Weights of a small self-supervised audio encoder (BEST-RQ).
Training: soap at rate 0.0034, 15200 steps, batches of 256.
Rows from block 2, named by matrix and row number. Rows with one number belong to one channel. Each number is 50 + 15 x the weight over its row's rms, rounded and kept within 0 to 99. All counts start at 0. After the name is the row's rms in percent of the matrix's.
# convs0: first width-5 conv (model.blocks.2.convs.0.weight, 192x192x5), inputs 176-191, a 5 kernel for each
# convs1: second width-5 conv (model.blocks.2.convs.1.weight, 192x192x5, transposed), outputs 176-191, a 5 kernel for each
convs0.28 097:75 65 49 32 61 48 51 29 44 38 72 42 41 47 42 39 49 54 52 60 44 41 32 64 45 58 52 37 47 56 90 46 47 44 57 58 50 34 34 76 53 45 64 27 34 40 27 68 88 00 98 55 72 57 21 52 41 73 36 67 24 58 67 49 65 26 27 51 47 64 52 25 48 55 62 43 37 66 51 70
convs1.28 100:55 63 57 48 43 58 70 63 53 46 64 57 48 41 37 61 58 70 17 62 64 57 57 50 50 50 60 47 64 62 52 66 49 39 34 40 46 49 48 76 52 58 26 62 27 34 51 28 54 51 31 76 22 47 81 27 53 72 75 65 67 75 58 91 40 53 53 44 32 66 30 50 43 52 29 50 82 36 82 58
convs0.29 104:87 50 30 79 74 63 43 34 14 30 45 29 42 58 37 50 42 54 32 43 53 52 66 49 47 52 52 76 72 56 56 75 60 40 28 39 74 40 69 67 74 28 27 75 52 53 46 83 70 57 29 67 64 39 49 46 47 50 56 56 45 37 61 78 44 36 53 72 66 58 27 70 32 43 58 48 33 46 48 41
convs1.29 099:45 64 50 74 54 45 50 46 57 41 58 63 48 61 53 79 39 58 68 38 64 46 53 79 42 26 62 24 51 37 44 25 18 36 53 49 42 52 38 68 46 41 67 78 41 50 32 26 46 56 49 42 49 47 74 31 64 55 41 38 20 66 58 46 42 48 61 41 56 35 54 51 48 40 34 57 29 45 46 40
convs0.30 099:39 54 29 32 74 45 65 43 49 51 32 70 54 71 47 41 81 47 57 33 54 37 70 04 43 77 58 52 40 38 51 59 42 64 20 07 76 45 41 50 68 54 50 50 31 28 47 31 45 63 57 70 44 52 36 49 67 42 33 51 66 79 48 50 64 57 49 38 57 50 62 58 60 45 59 42 41 45 45 51
convs1.30 102:66 36 44 35 55 70 71 57 42 22 45 64 28 33 25 43 18 43 39 59 36 36 35 47 46 41 36 59 43 48 80 45 58 52 30 63 64 27 54 50 71 78 70 15 62 52 65 81 38 47 73 68 21 31 22 53 51 39 18 50 53 52 45 52 55 67 50 45 57 33 51 53 32 55 28 36 49 70 57 36
convs0.31 096:38 62 68 56 46 14 63 62 57 46 65 49 42 37 24 48 44 29 29 38 50 53 57 32 51 53 65 67 30 44 88 56 28 58 32 59 47 51 65 37 52 64 70 52 40 41 28 20 59 35 40 52 67 55 63 58 51 63 38 37 58 54 31 15 61 51 43 37 49 45 46 49 36 70 53 49 50 50 70 60
convs1.31 096:56 56 06 50 44 49 38 22 52 69 54 65 62 80 58 39 56 66 50 26 42 55 38 51 63 45 52 51 39 50 82 31 70 35 40 35 45 55 55 38 22 45 61 48 39 72 61 74 60 47 49 46 21 22 67 40 68 43 31 40 46 35 67 61 40 35 59 37 38 64 58 58 53 36 48 48 57 23 37 40
convs0.32 095:53 52 70 52 57 75 78 39 63 63 60 34 27 40 61 40 20 20 35 32 59 38 41 60 52 59 29 44 36 49 71 71 55 68 26 10 38 34 28 47 88 24 54 45 53 42 75 68 73 62 41 45 64 60 37 21 57 49 68 62 71 54 40 35 37 53 32 30 18 46 31 52 45 45 47 68 42 19 34 59
convs1.32 101:47 62 56 45 50 59 36 51 39 54 46 58 23 39 34 62 10 29 29 50 54 46 65 68 63 34 53 34 75 47 75 54 66 44 36 44 50 04 23 43 41 52 57 66 36 30 57 58 38 44 75 60 47 70 36 34 41 76 63 33 53 77 43 60 51 46 59 62 30 48 63 47 52 34 55 40 15 66 57 38
convs0.33 098:56 39 33 53 65 32 58 52 56 40 81 56 42 52 50 36 28 57 48 16 62 45 48 66 51 26 54 79 60 74 69 63 58 71 34 63 47 33 42 66 63 44 36 73 23 62 32 68 47 65 27 40 40 70 49 37 43 43 53 62 56 56 51 46 62 65 54 28 53 46 55 50 51 43 69 59 46 25 69 73
convs1.33 096:64 79 34 32 47 43 56 50 57 57 45 54 28 54 44 39 55 52 49 27 65 43 51 59 55 24 43 09 62 59 42 38 39 46 31 35 64 66 60 63 49 31 56 36 24 52 69 40 41 43 48 53 55 68 47 43 26 70 61 57 43 43 66 42 77 69 58 56 45 68 64 53 61 61 76 40 52 94 61 46
convs0.34 108:66 23 49 78 28 41 32 55 68 37 55 49 41 48 46 23 45 49 43 45 15 91 33 24 54 55 62 49 54 75 30 47 74 45 68 53 70 48 44 64 36 71 89 27 46 35 63 52 31 66 54 74 27 80 46 54 70 69 50 43 35 76 24 45 45 44 73 37 33 72 59 42 50 52 54 41 51 33 69 55
convs1.34 106:65 32 60 43 51 41 66 71 59 51 84 25 43 63 69 54 43 42 45 59 44 51 63 63 60 25 50 41 77 30 71 72 46 47 60 46 51 36 43 33 62 41 43 57 26 41 47 45 76 27 53 66 44 52 39 45 84 66 64 47 42 67 49 50 45 57 24 18 37 23 64 54 56 71 25 39 45 51 33 53
convs0.35 101:68 40 58 44 42 60 60 74 30 52 37 38 39 73 61 54 73 29 36 46 51 47 65 20 52 37 35 55 33 50 43 64 56 52 48 23 42 42 65 53 52 24 51 55 75 77 57 50 30 42 50 53 58 70 58 36 51 41 22 53 23 86 32 88 47 60 39 78 50 43 24 66 54 39 55 60 47 64 54 41
convs1.35 098:45 57 51 61 42 57 70 45 39 46 51 54 47 18 79 00 58 50 35 40 70 09 62 41 33 42 54 37 66 48 43 51 47 38 42 43 45 48 57 49 34 26 46 49 46 40 57 63 65 40 40 60 85 36 44 48 46 40 59 52 78 63 59 39 63 64 47 70 39 46 41 56 54 29 48 39 40 49 45 47
convs0.36 100:33 30 52 48 51 44 32 64 62 56 43 48 34 62 48 39 46 33 46 62 66 68 44 54 49 37 32 46 70 89 75 85 57 39 61 63 51 86 44 50 55 59 36 32 65 45 60 65 22 47 64 48 27 43 29 53 32 43 61 57 58 29 43 57 53 79 34 10 67 75 33 46 56 40 58 41 61 59 58 65
convs1.36 099:55 48 74 63 54 62 36 58 52 58 67 69 07 50 57 42 45 20 40 32 77 59 25 49 62 33 60 45 49 42 57 36 39 58 82 39 18 24 44 54 56 22 52 53 40 40 37 18 67 34 36 45 52 54 70 48 46 61 28 52 49 87 64 86 27 49 56 77 46 71 38 62 29 35 64 74 44 84 34 48