{
  "arch": "jasper",
  "model": "self-supervised audio encoder (BEST-RQ)",
  "dataset": "acted Russian speech (Dusha)",
  "train_examples": 26041,
  "n_mels": 80,
  "hop_length": 160,
  "input": "log_mel",
  "win_length": 512,
  "codebook_size": 1024,
  "mask_prob": 0.05,
  "norm": "batchnorm",
  "hidden_act": "mish",
  "depths": [3, 3, 3],
  "kernel_size": 5,
  "stem": "single",
  "widths": [192, 288, 432],
  "init": "torch_default",
  "residual_init": "scaled_by_depth",
  "optimizer": "soap",
  "beta2": 0.95,
  "learning_rate": 0.0034,
  "beta1": 0.95,
  "shampoo_beta": 0.95,
  "eps": 1e-08,
  "precondition_frequency": 32,
  "max_precond_dim": 1024,
  "merge_dims": true,
  "one_sided": false,
  "adamw_lr_other_params": 0.0016,
  "max_grad_norm": 0.5,
  "max_steps": 15200,
  "batch_size": 256,
  "epochs": 149.4,
  "lr_schedule": "poly",
  "final_lr_fraction": 0.1,
  "warmup_steps": 1520,
  "weight_decay": 0.2,
  "adamw_weight_decay_other_params": 0
}
Rows from block 3 of a small self-supervised audio encoder (BEST-RQ), named by matrix and row number. Rows with one number belong to one channel. Each number is 128 + 32 x the weight over its row's rms, rounded and kept within 0 to 255. All counts start at 0. Numbers have three digits each.
After each channel's rows are labels from the 100 clips, of 14848, where the channel reaches its highest value: "strongest on" is what is common among them; "loudest band" is the band of the loudest frequency at the time of the peak. Only what is clearly more common there than usual is listed. The data: acted Russian speech (Dusha).
# convs0: first width-5 conv, stride 2 (model.blocks.3.convs.0.weight, 288x192x5, each kernel summed), inputs 96-191
# convs1: second width-5 conv (model.blocks.3.convs.1.weight, 288x288x5, transposed, each kernel summed), outputs 96-191

convs0.212:179159141157134095132147124134099087079176124146177177137124107118097150082157117154077101136139114139178119167120076122159078132095109199107108089087148118134112110140116090184160141189151104148148104117166088115101111121118144155048082093163156154138180198132123116124137125081070163123
convs1.212:035134113083103066212161096140146171138097078145163107087115097110139140186148071103108179131152134111089146162105148123087119121117129110093095116140181190159148117084107110176071105135134069140139140073141162163127064043138128098137119178100145128160097207147137148128128111145133151129
strongest on: emotion: angry
loudest band: 250 to 500 Hz

convs0.286:133140100113125109124061111089087151125093148089093113078076093143119196109122102109037172181099115125129127165074083134124146032110106096117161139099183154173109120157113123100073178123118118162153129075146095201151131137084135106160111165199150159125134150150129088133173154161097145150
convs1.286:118129100079156127126157085134138073160085141123098141139036088103175099111120108127184122177080150135122133130156146099093120110101093141145153090100135145097137135065121167172085115133158164117069149110113141112116098173110040081104145142175079132110194133114100096083154101054121126081
strongest on: emotion: angry
loudest band: 250 to 500 Hz

convs0.141:123159175134162123192169089125131107086188128110104130131109131181109165137156168145108115164142072125113080121140188153069187119109150110117098111142125079207098148147091064092135171151131174137135146105082113136079165124117067143145110136110190089099128152133112121108129131115065160136
convs1.141:150127111099137067120155133118037102152128134091128091165157154116125123151106150128126139088129108207103098087172138099123177130100125121132107052148150129119146168132156176088123094136064098086137135132119081049085130135173115190147121162090121137115086059092171148056176066161221075152
strongest on: emotion: angry
loudest band: 250 to 500 Hz

convs0.48:099161155135124098101103108115118125113157154132121131074109088167100107122110092109103139079108112131072129150090127118155183123184163122167167223062123090137097093173094097062148134135122118155084147108156045141147138123053131145115120133149093136123116144176144074117119108157083155078
convs1.48:103151139152125097109131091143092122106145151164199139136166154136125122130156128109170118160080158103170110118132158119129157152152092169119093155132095159103124102155094114143127173148136100106148154118125131164124162154126126231112168083109135102087108106158148095135148119169134185147
strongest on: emotion: positive
loudest band: 500 to 1000 Hz

convs0.86:154106140092130059137075185124100151114111141072128167109098095160127084133117116152144111180142139143178124154117076148195135149080125141108180188126130130116179133158094092162120130130107082151152126105177165092096184158150099145073140145074154112132115108155140082107127092173084109101
convs1.86:154122098154102056075125132175158149112140142168178136160099091179119108118138145095141176090142114166137068123099173152066139145087152151085153146172141162117154128128147105132119189135137119135152158116134124133134138091088108150122159106073120142087097071116130157135189120139119137140
strongest on: emotion: angry
loudest band: 250 to 500 Hz

convs0.262:060112155096127020136074133108160095106109099154138133124095076178117080131177089073055068109089102161128121156116072140160071148114087137158161193131166106136153119103172121076146116142146094138088144166181158107112122148118123146145139090145145190157170099101106096115144112066123150123
convs1.262:052103139135125121143121130153060150124114092073079130146174108122167142108136097070118138080191137159131120105150130117133177176126079132126159167171121103181160119147096145076110122214209155129087140132115052137146109144159060159159116142132119117122088131182171167175116052103105077148
strongest on: emotion: positive
loudest band: 250 to 500 Hz

convs0.174:086128165128108132127117087113135166118152100154166128137149121106078091185179079054138170121080166178202108169107076131115135135080089146079125120170056185136127112197085121114104136113153128169160138057161127109103139121111134153029131111139106120126166080102155131087193110138145094098
convs1.174:133118105100096149161175075145130103129160122084131114129118155131106091099154134099127181115118076172125131176119148106119139187079066161127169151179108123186111147115107161101177143155158128068128121118119126094135158101120087125142107183138105100110157162193172097151142141163092140110
strongest on: emotion: positive
loudest band: 250 to 500 Hz; 500 to 1000 Hz

convs0.184:154141162168148059187112081116135142137083143154163068118147110128137103153135177099152086181133147113094143193143107129098080118132181167061074117112135139107136061162081102077100090122180092141145099114142146145119185139113096113158183135152104059119150187127105095156141175139140114116
convs1.184:078166153081125130090191097067191123118121139182157143179155169164103125146119121091109160096118155114163193125158131183109127114124162131072171075133104130066156133090121154133121105217100158115060122136141119078129130107164113073114071169105117179133150115095136102148136119111136116169
strongest on: emotion: angry
loudest band: 250 to 500 Hz

convs0.196:133076144134098068170133153117136125071131080137143137087135132048079126169125152118150118148082143087135138130079137180122175115092142144141130141138099135102150152093093127123120143135075153140066176095100083211057120130154174181174163176123132171104075072081148122165121137143111100117
convs1.196:151071156135100118110120138138133091152136131076140101149190112116137099082099180120138111123140215107190138142147150173145172114139113138141192107130151110096164127110128130159118141165169115144151129199124085067183162105103101076088083081131160163120101104153142109087095158136099112106
strongest on: emotion: angry
loudest band: 250 to 500 Hz

convs0.283:091128115116067137103126096141159117129112084135130116144103086133172133122185135149114124050099139140100109174130118113129159142121121121203102096111098127151110124108137114101138143070067166184157132176116133188097114165158123090100155149147070083152164168112115135106173151091156148008
convs1.283:139088127106155143157161086159133100147083158144167166113171141128172123126177108066094136082149106099073115151103145121151158126133092130172172123111171162140137098087059133136125084116139154086079205082139178178047132074140164132167124131110132135105123120175104161129164116125126140066
strongest on: emotion: positive
loudest band: 250 to 500 Hz; 500 to 1000 Hz