A small self-supervised audio encoder (BEST-RQ), trained from scratch.
Training: 15200 steps, batches of 256.
Rows from block 6, named by matrix and row number. Rows with one number belong to one channel. Each number is 500 + 25 x the weight over the matrix's rms, rounded and kept within 0 to 999. All counts start at 0. Numbers have three digits each.
# convs0: first width-5 conv (model.blocks.6.convs.0.weight, 432x288x5), inputs 276-287, a 5 kernel for each
# convs1: second width-5 conv (model.blocks.6.convs.1.weight, 432x432x5, transposed), outputs 276-287, a 5 kernel for each
convs0.51:473480503475530503489508490480508507530505511491484481500506476476488516452516527508480473499466503476483483535445482489423469513479500502518539532507468497521440480487470478488512
convs0.52:463543468489497507498525483516483485512478550538473490524507512485469491514474487473509508528517517548526541501554502521519489508517513485493522505495449517488521500503482524501505
convs0.53:567527524550506473491535532560539514511485466511486490482456530477521501507532489492493499519476512493474494480484484510485500486537463475545513499512507510511503538481520533543564
convs0.54:505491530500479516510495518454493475486463476519491554542530519510467516520529492491493486478468515522442500518529559486529499488481507511500539496456553501525490532525491506465521
convs0.55:497479503522457513506523510455517516495499576513475495493467545492469517477471505499503501492467517489503466471532522505476516493522479501513530500541510483460519528486497500494506
convs0.56:468468528516537520513450500489465464519516469510548496486544513486490525514454497490518457506482533441493488481526495457525498488497485492500539504514521477528495511511440520499485
convs0.57:510491510499468482492529465477488499482491501455473541498498500472514533491491490504521529497510509553490523496512466509485501482472467513546502526509525511486478528522530521534480
convs0.58:476509525496516488488498514524426496497497498543520510500460490538479501514499529507480484543519487534493499458513512521540457506488463530515521472492570513488521497481499505483482
convs0.59:537475505489522459504504548566512523489520479521532497550505503474516518476514483494477513514464524578551498507496503490487539509484499463486485494476488517461511480489453482480486
convs0.60:510478499478454499519541529550523516457489511545519506526502494521494517528486488511515529501512503490508462537503519492488511534526512534485485480481497484484464520504542515493480
convs0.61:513540515500497481463504511520522461494491500486495481500505499491470514520450509504491528528510513515531499495489515495505480492498507491487500519490507505486463530460523450546517
convs0.62:517501509488454501502484508494518476499461477497495489481518522500525534488531511503498498532562489493539506499533518512546511468482508516470522482486495491487517467497532477533492
convs0.63:468468491489526506474502495467456496474501480524490485502544511561513542476506526509501473493462504474512493533545517514532502506497509522478502452473486465515500500521493507515525
convs0.64:479492564471516478494482495480470506458516474450514513469504465489481514483478488500460519491522504500503513464464492505512472493497468473468500513514496491477514543494504518502500
convs0.65:502505509509499473494516492554489491488539485481502515498514426528511494546477536525499524504474494523570490513505500502535506492505494441511473479446485485550530538478482481489529
convs0.66:517465486475482482493477498520542474463514491481495493505502501481470480526477516508487549493496515481478500498525489492494489520510516460503472484560480501511452510485492478549514
convs0.67:504497528510525472485472517503504507497519464482487543514547482531525519488449480530489495487486515493495457492541490524532499506536489510558518472529491510510504472500513500523451
convs0.68:509486504536548484488503447429503511488488600522460507503480549524488486506495541506503466461525502472462495459510473508515495516522469526463453505469523505507489489477479515478556
convs0.69:541477476510523464493482506514521489502506492497521512508515474514510485535561524517503489476467543504512538521502485483488498500464485529466489485509488505502466555503489499490532
convs0.70:477546470546532488497514528478516531463500483499486444486543453470536533450505468488482513503510509512533452502514530533558511503526481522492513477482480515524535501542481509504512
convs0.71:476485472527504517507487448503448514505474478539520501520501440512471516502491496510532508469481511517520540517513497503500476481507503483465492530492439535469485489493490507517491
convs0.72:531504512529567461545473508489511497521479525485509487468483539496514490501491477453510511522527503530538562497498491492521481504522499550470467475536537539506493510486517490519517
convs1.51:523521511476499538508484515478525524512515499508488504543488497523502430487482503498528480488505488469459489481509503519515525501508474512483509525524551485488505489534480514491493
convs1.52:503442552504523583510528519504538503516518506534520552470522465486527521446497450520498530509520533498498527487491517496493504507512489476517493498503506486477508506514514513534483
convs1.53:477515491494442531488496457493546534470485532559489487480499537432506509544512516507497479521489523500490465565474465557468468504522493528506490520521543507464519478509514495492487
convs1.54:531523527480440486486533499502519503449485490442493476524476518487473466506557504471527503519500500494495502468508496498490539509520523478482499483453440494508489533519508504499498
convs1.55:499544498454516527501526535515507518473469479504484485510494485491515440496513501519459504522489482575525551520527509474499485501498473513466486512509504511521472492486508543513513
convs1.56:487509485544510494511467516461475487470483548531509497520537538479497492461505518551466449505442498513453462480501503477495467499518525495530499489445470502513481455506522520518515
convs1.57:526500495480480541495499505461551482507511499418507482497470496478527485511490436486553457460502499467517448524524492475489507496493480491481492486499526448503517515499511496500495
convs1.58:487478491489485475495471490487511483525505529513553512518522455532514498491540478518490476554488508525506466483518474492540459488496470482498513539478529486514497498484486505511486
convs1.59:487529498525521482502505520479455516530471468474482500493485463484493489530513490528486522502470508514546471504485475489489533505502475458471501486483501481496492503487520513508451
convs1.60:493510476468501520495552503477512497524548516488512485496494537490518507433478556506510521460509466486498520497514496485500491514516505495482502526529516487502511506503488485519463
convs1.61:516520545486477474514495480478502515517504488441511495509505496520498530550499459494547524489477507482510496490514510483492492527484514483515505516525476542502484481482486492505475
convs1.62:514548508527457495505486471476493505495523524504506507530543525508460488529487499526535462497496528508484480437499517522520514492497508484526491506512437519503488475506495536482512
convs1.63:491490505511486563481518498485566517518486497538485501465555468458458512511493473500476507551440465479487473491470472490447481470493454523483478513533474490547514496509508496516499
convs1.64:442471449496531528512507546497487512519542514546521496519533528514513466507469519487482476547546499506481505498505486495477467485490508498495517505523478486459463492467505472473467
convs1.65:529503526510513491489485499453453551537503520552520485496533499505468502513501455488507495435484528496445481472476493495485475538495458513444505528471510485468485469462520479470474
convs1.66:495538446481503509499512489487472495472515499479478551525432511519494484523510538508508511487511565497492504487505511525462501493514518473532498484493487517507494515521460509527508
convs1.67:513470478499501449513499489546519505469473455496518507452482496536532517443487460460501509473490519506467467498489482520468500499479472494478508462494511530491503439507468467467504
convs1.68:527538517483545524502505522503518508471486571500533468528549491474487471467522512478523483482516505503504466483492518466481537445516490511492498484535526539501482528501503479527478
convs1.69:505493469530475472512528509488506530463442517475487480483476521495527478490500488488523504515483492500440479512496516480458482491528507525495509532519522522483416458457485486474497
convs1.70:481517482462487498518539507475502469473507430525507487495483489521555524489474498471482524543502471495468503514517505510544496491497507521471521526533532489462490483506510486495493
convs1.71:462481488497490509475513466530478468478485496542539487491507561493512523487484490515502484548526509543552495499489486476459494534507495514453484533511504531547471508478527527479495
convs1.72:507541501508511504453485480570473504477491505473466488483524498465551467526506505513542505480502471472484496461497537518498470499486492455518530484531525513491469503473520443533494