From a checkpoint of a small self-supervised audio encoder (BEST-RQ).
Training: soap at rate 0.0034, 15200 steps, batches of 256.
Data: trained on acted Russian speech (Dusha), 26041 training examples.
Rows from block 3 of a small self-supervised audio encoder (BEST-RQ), named by matrix and row number. Rows with one number belong to one channel. Each number is 128 + 32 x the weight over its row's rms, rounded and kept within 0 to 255. All counts start at 0. Numbers have three digits each. After the name is the row's rms in percent of the matrix's.
After each channel's rows are labels from the 100 clips, of 14848, where the channel reaches its highest value: "top examples" is what is common among them. Only what is clearly more common there than usual is listed. The data: acted Russian speech (Dusha). In brackets: how many of the 100.
# convs0: first width-5 conv, stride 2 (model.blocks.3.convs.0.weight, 288x192x5, each kernel summed), inputs 96-191
# convs1: second width-5 conv (model.blocks.3.convs.1.weight, 288x288x5, transposed, each kernel summed), outputs 96-191

convs0.245 086:133141130124121127109120178137124185126094099112153133146153118120095073085140090039103102148148121113158116140144153093071153123163115128094161221094117124186158153163098110195084121119127093060128144117185164115153077139077130219071114114102123121162184111132095132075142133121135097115
convs1.245 096:112108115156098131105071135101086170133097144122106146125129143175086128138150148167189077133155100115131131055126103102131126115121020089199105108156186129124149107185159148100136086155108187150119128114147147122141092126118166128137111181140096113118118138132108148128134167164134112097
top examples: emotion: positive (59)

convs0.171 100:174126155099104135105142139138192169163118120150140218170184122144134134111116181142091113111118083123109102143119149217114112133128130166135148127160112134187113132098147086124150094101129054126129129137161131116098167084078095209131099135136151119122200089152114055186126172146125152135
convs1.171 100:150099084143104134148124196139154181129176143152113123123065123162089148143116176176116164170137119090108177138143140122148142106142128125169142122076175088169184138129146099134116112077100074120085168098148055135146085153184142161115114162128134140135127113094128140181171124128122063140
top examples: emotion: positive (43)

convs0.224 100:151101126209108134085138147176153144192095124147151090143180128067111084202146104180161120124101129107126100171093195140165182135162084138129170101085133124079200154111150150186084100117126053109119108148091092105122179148117152127142090096142142092151140159108119168169135161102172135082
convs1.224 100:146107158132121107111153135151124120072119105172112191111099136131112174102134125126125135158193113118151100084105097104163152096117052144137128157072104135092029051146079166091155148097087134056133138137112096107130136135125153144128126168120134127120112151057134091134101099185160160134
top examples: emotion: positive (49)

convs0.88 094:103101097166144098121136103152083122149115109143075091159131160108170137144215096116112146150115159113134146193073067109183101126144086053125159103169122125141176110154146103176115125214151109155075135158104101186143106165109200093125085118167094117146137061139145068127144065087130134154
convs1.88 105:146113049147107163096123152089154134060124149121101165117125135162161112173160168117146106136193122135125181174150078137104070100111158102144142145084140080149099129111135136085109135195088156171117141138111125122126116162116118134148160202112140120200072158133150106090075115119138129138
top examples: emotion: positive (40)

convs0.230 120:118126120136154124164187133116156084118149108074161112117131148118096158133154083079176176181054130102105117172123121136122156186090133163115167255156132166153111183127111146163147109058146129155137150153076149100142146117156147125154138117133215147131191081180132132132098104171115142128
convs1.230 105:120171172169075118127197110095131187141107155109143108120162123165084064138114115093159078195101181113091067089141133146118150164117094135111148165136132169102157170126139071115167125129133147128194121104142116118119108087086159135131154159109116119186110120096114150076063180101119128120
top examples: emotion: positive (41)

convs0.21 097:163155132111163117099100156151087131128120156062121125188127105147108153104118171098173140107137132158098147168146138165112132094134079126068136016185146111177140139097152086154155153130115094119116138122205150202131114145123119129160123114119159133101107156158106152144177144131145115094
convs1.21 096:073108092148173123072114090153138106093140126121137096131133084121143094144146080146122072171155117087132159137187113064151134159079077137147156155149141140153145101147084125143139087152083121192113138109131155097099094127115054150085103089137058188103158186143159116180142194164067114115
top examples: emotion: positive (57)

convs0.208 104:156097115099127154114168123184122114159094079081146095116103145156145167129135142121105110132054124170126138134148140100158097168183174084153069157106134130132082138050072109121032120152117176149117106121196139102155137155158134115148170146130109122129138159159140129063153125122168179141
convs1.208 100:123142169116142157112173151148123164190210124137155095162109109116170084208114178138127126077114126149171148078107151112105173124136143137099115136133108063186131083107162193098093191183123102118121102139114152085156108174112096089131119142116133113076106062126161185096112098075147162107
top examples: emotion: positive (45)

convs0.163 101:072133139043167104155097115067147094092086139146076114129108148113147122123101127169142081188138077169096083107074121134147144165111145165129110105171220087178159124166116111166131148106091181128055134141095148171150132112111125113070152076135069151119089107165165157153130144138122130107
convs1.163 096:053125140102122123098149149123103098130059125148137175150130132190160142151103094141119059145131099159163147119114114100122092121120132212146157137117147137121150084093170061121126119176109109154132113088071141174147130060137171090163129165180148150124097152141117143105164146166104084122
top examples: emotion: angry (38)

convs0.279 085:125116177120166166093142136076142039100180139065087117191093093160094117165136122113165156158134116113091143109102124117134140116114165168144154142137169113164109114116123132140146102131127128144122103147030084110129066176138109112125095133123122174091151141150150128192068076110142144155
convs1.279 088:159097139100115142085141121161193096111154091094132091174048196103116058106133142057158116083112131088118149110143101118090101171092098050065157094102064099091111099150133144094149119083091105128164113116116156075090099112136120114114083148161184123109075142079135071102147071106086122136
top examples: emotion: positive (43)

convs0.242 089:180143130163218142126142108159151102112116131136097112130120099115120104153180130162156137056123096153142104114141098173104153126134126100092011145187106098123141105159103118133173071125131127119128122158119142129154084105128088160117107115126103131083107116167105105155180084130144113108
convs1.242 101:214122164164113089137071191143161171157169147093094163101127129155148162129114143120115128157160149119204143133116162128078125127164124147133142113126158159089127194161120153105134141148147062137085127073148114130135093139170109092115104117101115090094130180102113084146108148111113162165
top examples: emotion: positive (40)

convs0.9 094:129112138128152162146101090142153086095145144139090157139131157144126155167152145137129064151145094147079132154093157114149111126144134120070128137131128147181097070147127053083124138087039103137132125115158074161091151163145155128144098077124060123101122181138190069157128139152098113104
convs1.9 103:150158181138159168119083154084134131088093096139189103134116090070158174142083143133108173090083137065126089106148108125155168169114074147123122100124096087119123083153161098181143130146161139159112134117143169146108105101085151122171140159113138118133111107102159076120102122169139126121
top examples: emotion: angry (42)