{
  "model": "self-supervised audio encoder (BEST-RQ)",
  "dataset": "acted Russian speech (Dusha)",
  "hidden_act": "mish",
  "kernel_size": 5,
  "widths": [192, 288, 432],
  "optimizer": "soap",
  "beta1": 0.95,
  "eps": 1e-08,
  "one_sided": false,
  "adamw_lr_other_params": 0.0016,
  "batch_size": 256,
  "epochs": 149.4,
  "lr_schedule": "poly",
  "final_lr_fraction": 0.1,
  "weight_decay": 0.2
}
Rows from block 3 of a small self-supervised audio encoder (BEST-RQ), named by matrix and row number. Rows with one number belong to one channel. Each number is 500 + 25 x the weight over its row's rms, rounded and kept within 0 to 999. All counts start at 0. Numbers have three digits each.
After each channel's rows are labels from the 100 clips, of 14848, where the channel reaches its highest value: "strongest on" is what is common among them; "loudest band" is the band of the loudest frequency at the time of the peak. Only what is clearly more common there than usual is listed. The data: acted Russian speech (Dusha).
# convs0: first width-5 conv, stride 2 (model.blocks.3.convs.0.weight, 288x192x5, each kernel summed), inputs 0-95
# convs1: second width-5 conv (model.blocks.3.convs.1.weight, 288x288x5, transposed, each kernel summed), outputs 0-95

convs0.141:540491489512493492544484501522459569516471469475513479480571535519472455503475459485490458476498519500499493462506522500515483504501503495532498504487456463526521515533515523478493541534466488492516531520531498487503542507517479504480528498479468527488525475511487496474548550504473508467
convs1.141:471492503512558526548502549457506481466519484487497503506509505531491537511479544539514448508496499523480516487449512475500511491478520501526493536515522481488468487497506507492509488525485479494479513488507518491485489521528510551485526485461464491523498517538445508466513455483488505476
strongest on: emotion: angry
loudest band: 250 to 500 Hz

convs0.86:473455483497510423575506499514513523537444516532480511489475491523483468539507535527480438516500483462511525508481505487501535535521508508515477498468461541463495490501486484503459528523497476472504505517505505486554509469526451492499495474527468519475508481516511491499517521530514513510
convs1.86:444468491500485481467493521498484518497447546513482481496460501453517475506517482535526503496484535515463501453483524500498551523528517505517503504517529495470544487458481515456489480515522512489475521497496543514491465481508519498493526549462563469499515510487519496474502465527475529508
strongest on: emotion: angry
loudest band: 250 to 500 Hz

convs0.212:509485484507458531528521498478493522544522511535490512498500480492484490534496490515480461501442495507521486528509413529537525504483536501502492509443485506523472508560480505467502498536506526487527483495520476477482493484489471468498502485472508492529484493545450489511469540494484529446
convs1.212:523460486504541529508506527471458493468519494493522479502530512473470532486471526449485472478507495462519525511475506538506473489479476505482531512454457494514491456502504522548529494497512529491513483488488528457527492515520516484506500497462493535550528517477487522542489501482488490508
strongest on: emotion: angry
loudest band: 250 to 500 Hz

convs0.21:489565487469502540521501510520489517520529551488528492497461517474488479519476485477497492484509505546509448412544542467504495490486510522465519465507472469500479459496508508516508485467502474425521465508495468536513518483516515484522478511487469492461534459491470513505504482497522481519
convs1.21:488492522485472523484543552495526476484539521458577456522519494438552525519473509461526514525483494546477484512500479491496534510528501518516531482510504457497478502507490502498468514457467498525472480484477485515472502473493472539492498479498481508476536524494500438490517508493484459498
strongest on: emotion: positive
loudest band: 4000 to 8000 Hz

convs0.196:537463521529482478506420493529543454491513463520532521527476531495521456492471521556512507476528482475512512487468516501475506463501500474485506498516480516492500503501525491552475503516521470493510473433516490505501520467498493540496475479509502500494500463504512508528537476532502527508
convs1.196:497521494497493497558491457481535467476486460491525483474532505495518508492510482509467502480471549537511529445460502517559514518478511517499530493522521528507523460518515524486496484480522470493531516518489512462507479503484482515502480520564492475477500480481487493488521488526477476500
strongest on: emotion: angry
loudest band: 250 to 500 Hz

convs0.245:529485492522443514548475496483484521551485514483505495487520513502494488473516507502509480480507505481514494498481446487503500517458490497456493530516530513476523510488503450459470502534473488470496491471568535501514516515515465533478522517494491474459538474518456501477490454500525478518
convs1.245:545459542490519480487526468503527559515455549508526512487535502495519526486478500526506537506488502490546514495521476493493501497541489537485495510540487516511446473526494475494487488495496518477476507555512529530479502485470532504499474536534475548486505529524512552472515549528516492498
strongest on: emotion: positive
loudest band: 250 to 500 Hz; 500 to 1000 Hz

convs0.286:563511516479492485503498464469486488527525488488502539507508533489483469520489519452487510513443526473516499474497482522472492479458481519490512480499483458543432496513485495484479515512501499485525481491516536508501523514518505504523482531499517503529503447541546514484540505500484500528
convs1.286:495507476519543505466494459464475553437507536522509485517484517541461490530481507476511497530536484489512503461524480539504528479490505516497471496489544483509480481507538449508480451521527473496508471522498456520513480469489520521511533487511486540439519476503538516473570479496526481507
strongest on: emotion: angry
loudest band: 250 to 500 Hz

convs0.184:515490544496538469487481485474518468528486526475499516432493490491501512506536521502466486537499502512496468489526476513517519546462492521550497522500454527496498532493503475561471502482490452533507516476525499522482487501489496519536503480535546456458524500488474525490455491497503497500
convs1.184:472492490476548511492527537518473500506529479493512544514454515484517481475476471485520464511490497461524507483504471521460530474477505455493497522566477526486498492480487483507535507494521506454522503510533485471543476521505513465506492521507505496529523509501506510496493543530483518497
strongest on: emotion: angry
loudest band: 250 to 500 Hz

convs0.129:546484504520536492476508502458529520533546476460495494513499489460503542475489493481492494471501525478473504520473478499526458479483527515530474538533540453486497465474469469483473526453527472494501498467506527527530480519488529502497509504514514484465475468487516502528441473507498518512
convs1.129:497483493520491532517475507510517487557510517512529521487518493502525446527490516489485477458524493525533557495472504513523474519472505494493494509494485527506471442464459493510497480463490469524511436535499458474511496494513505488484552505477561480469530478485504527521548484460484481508
strongest on: emotion: positive
loudest band: 250 to 500 Hz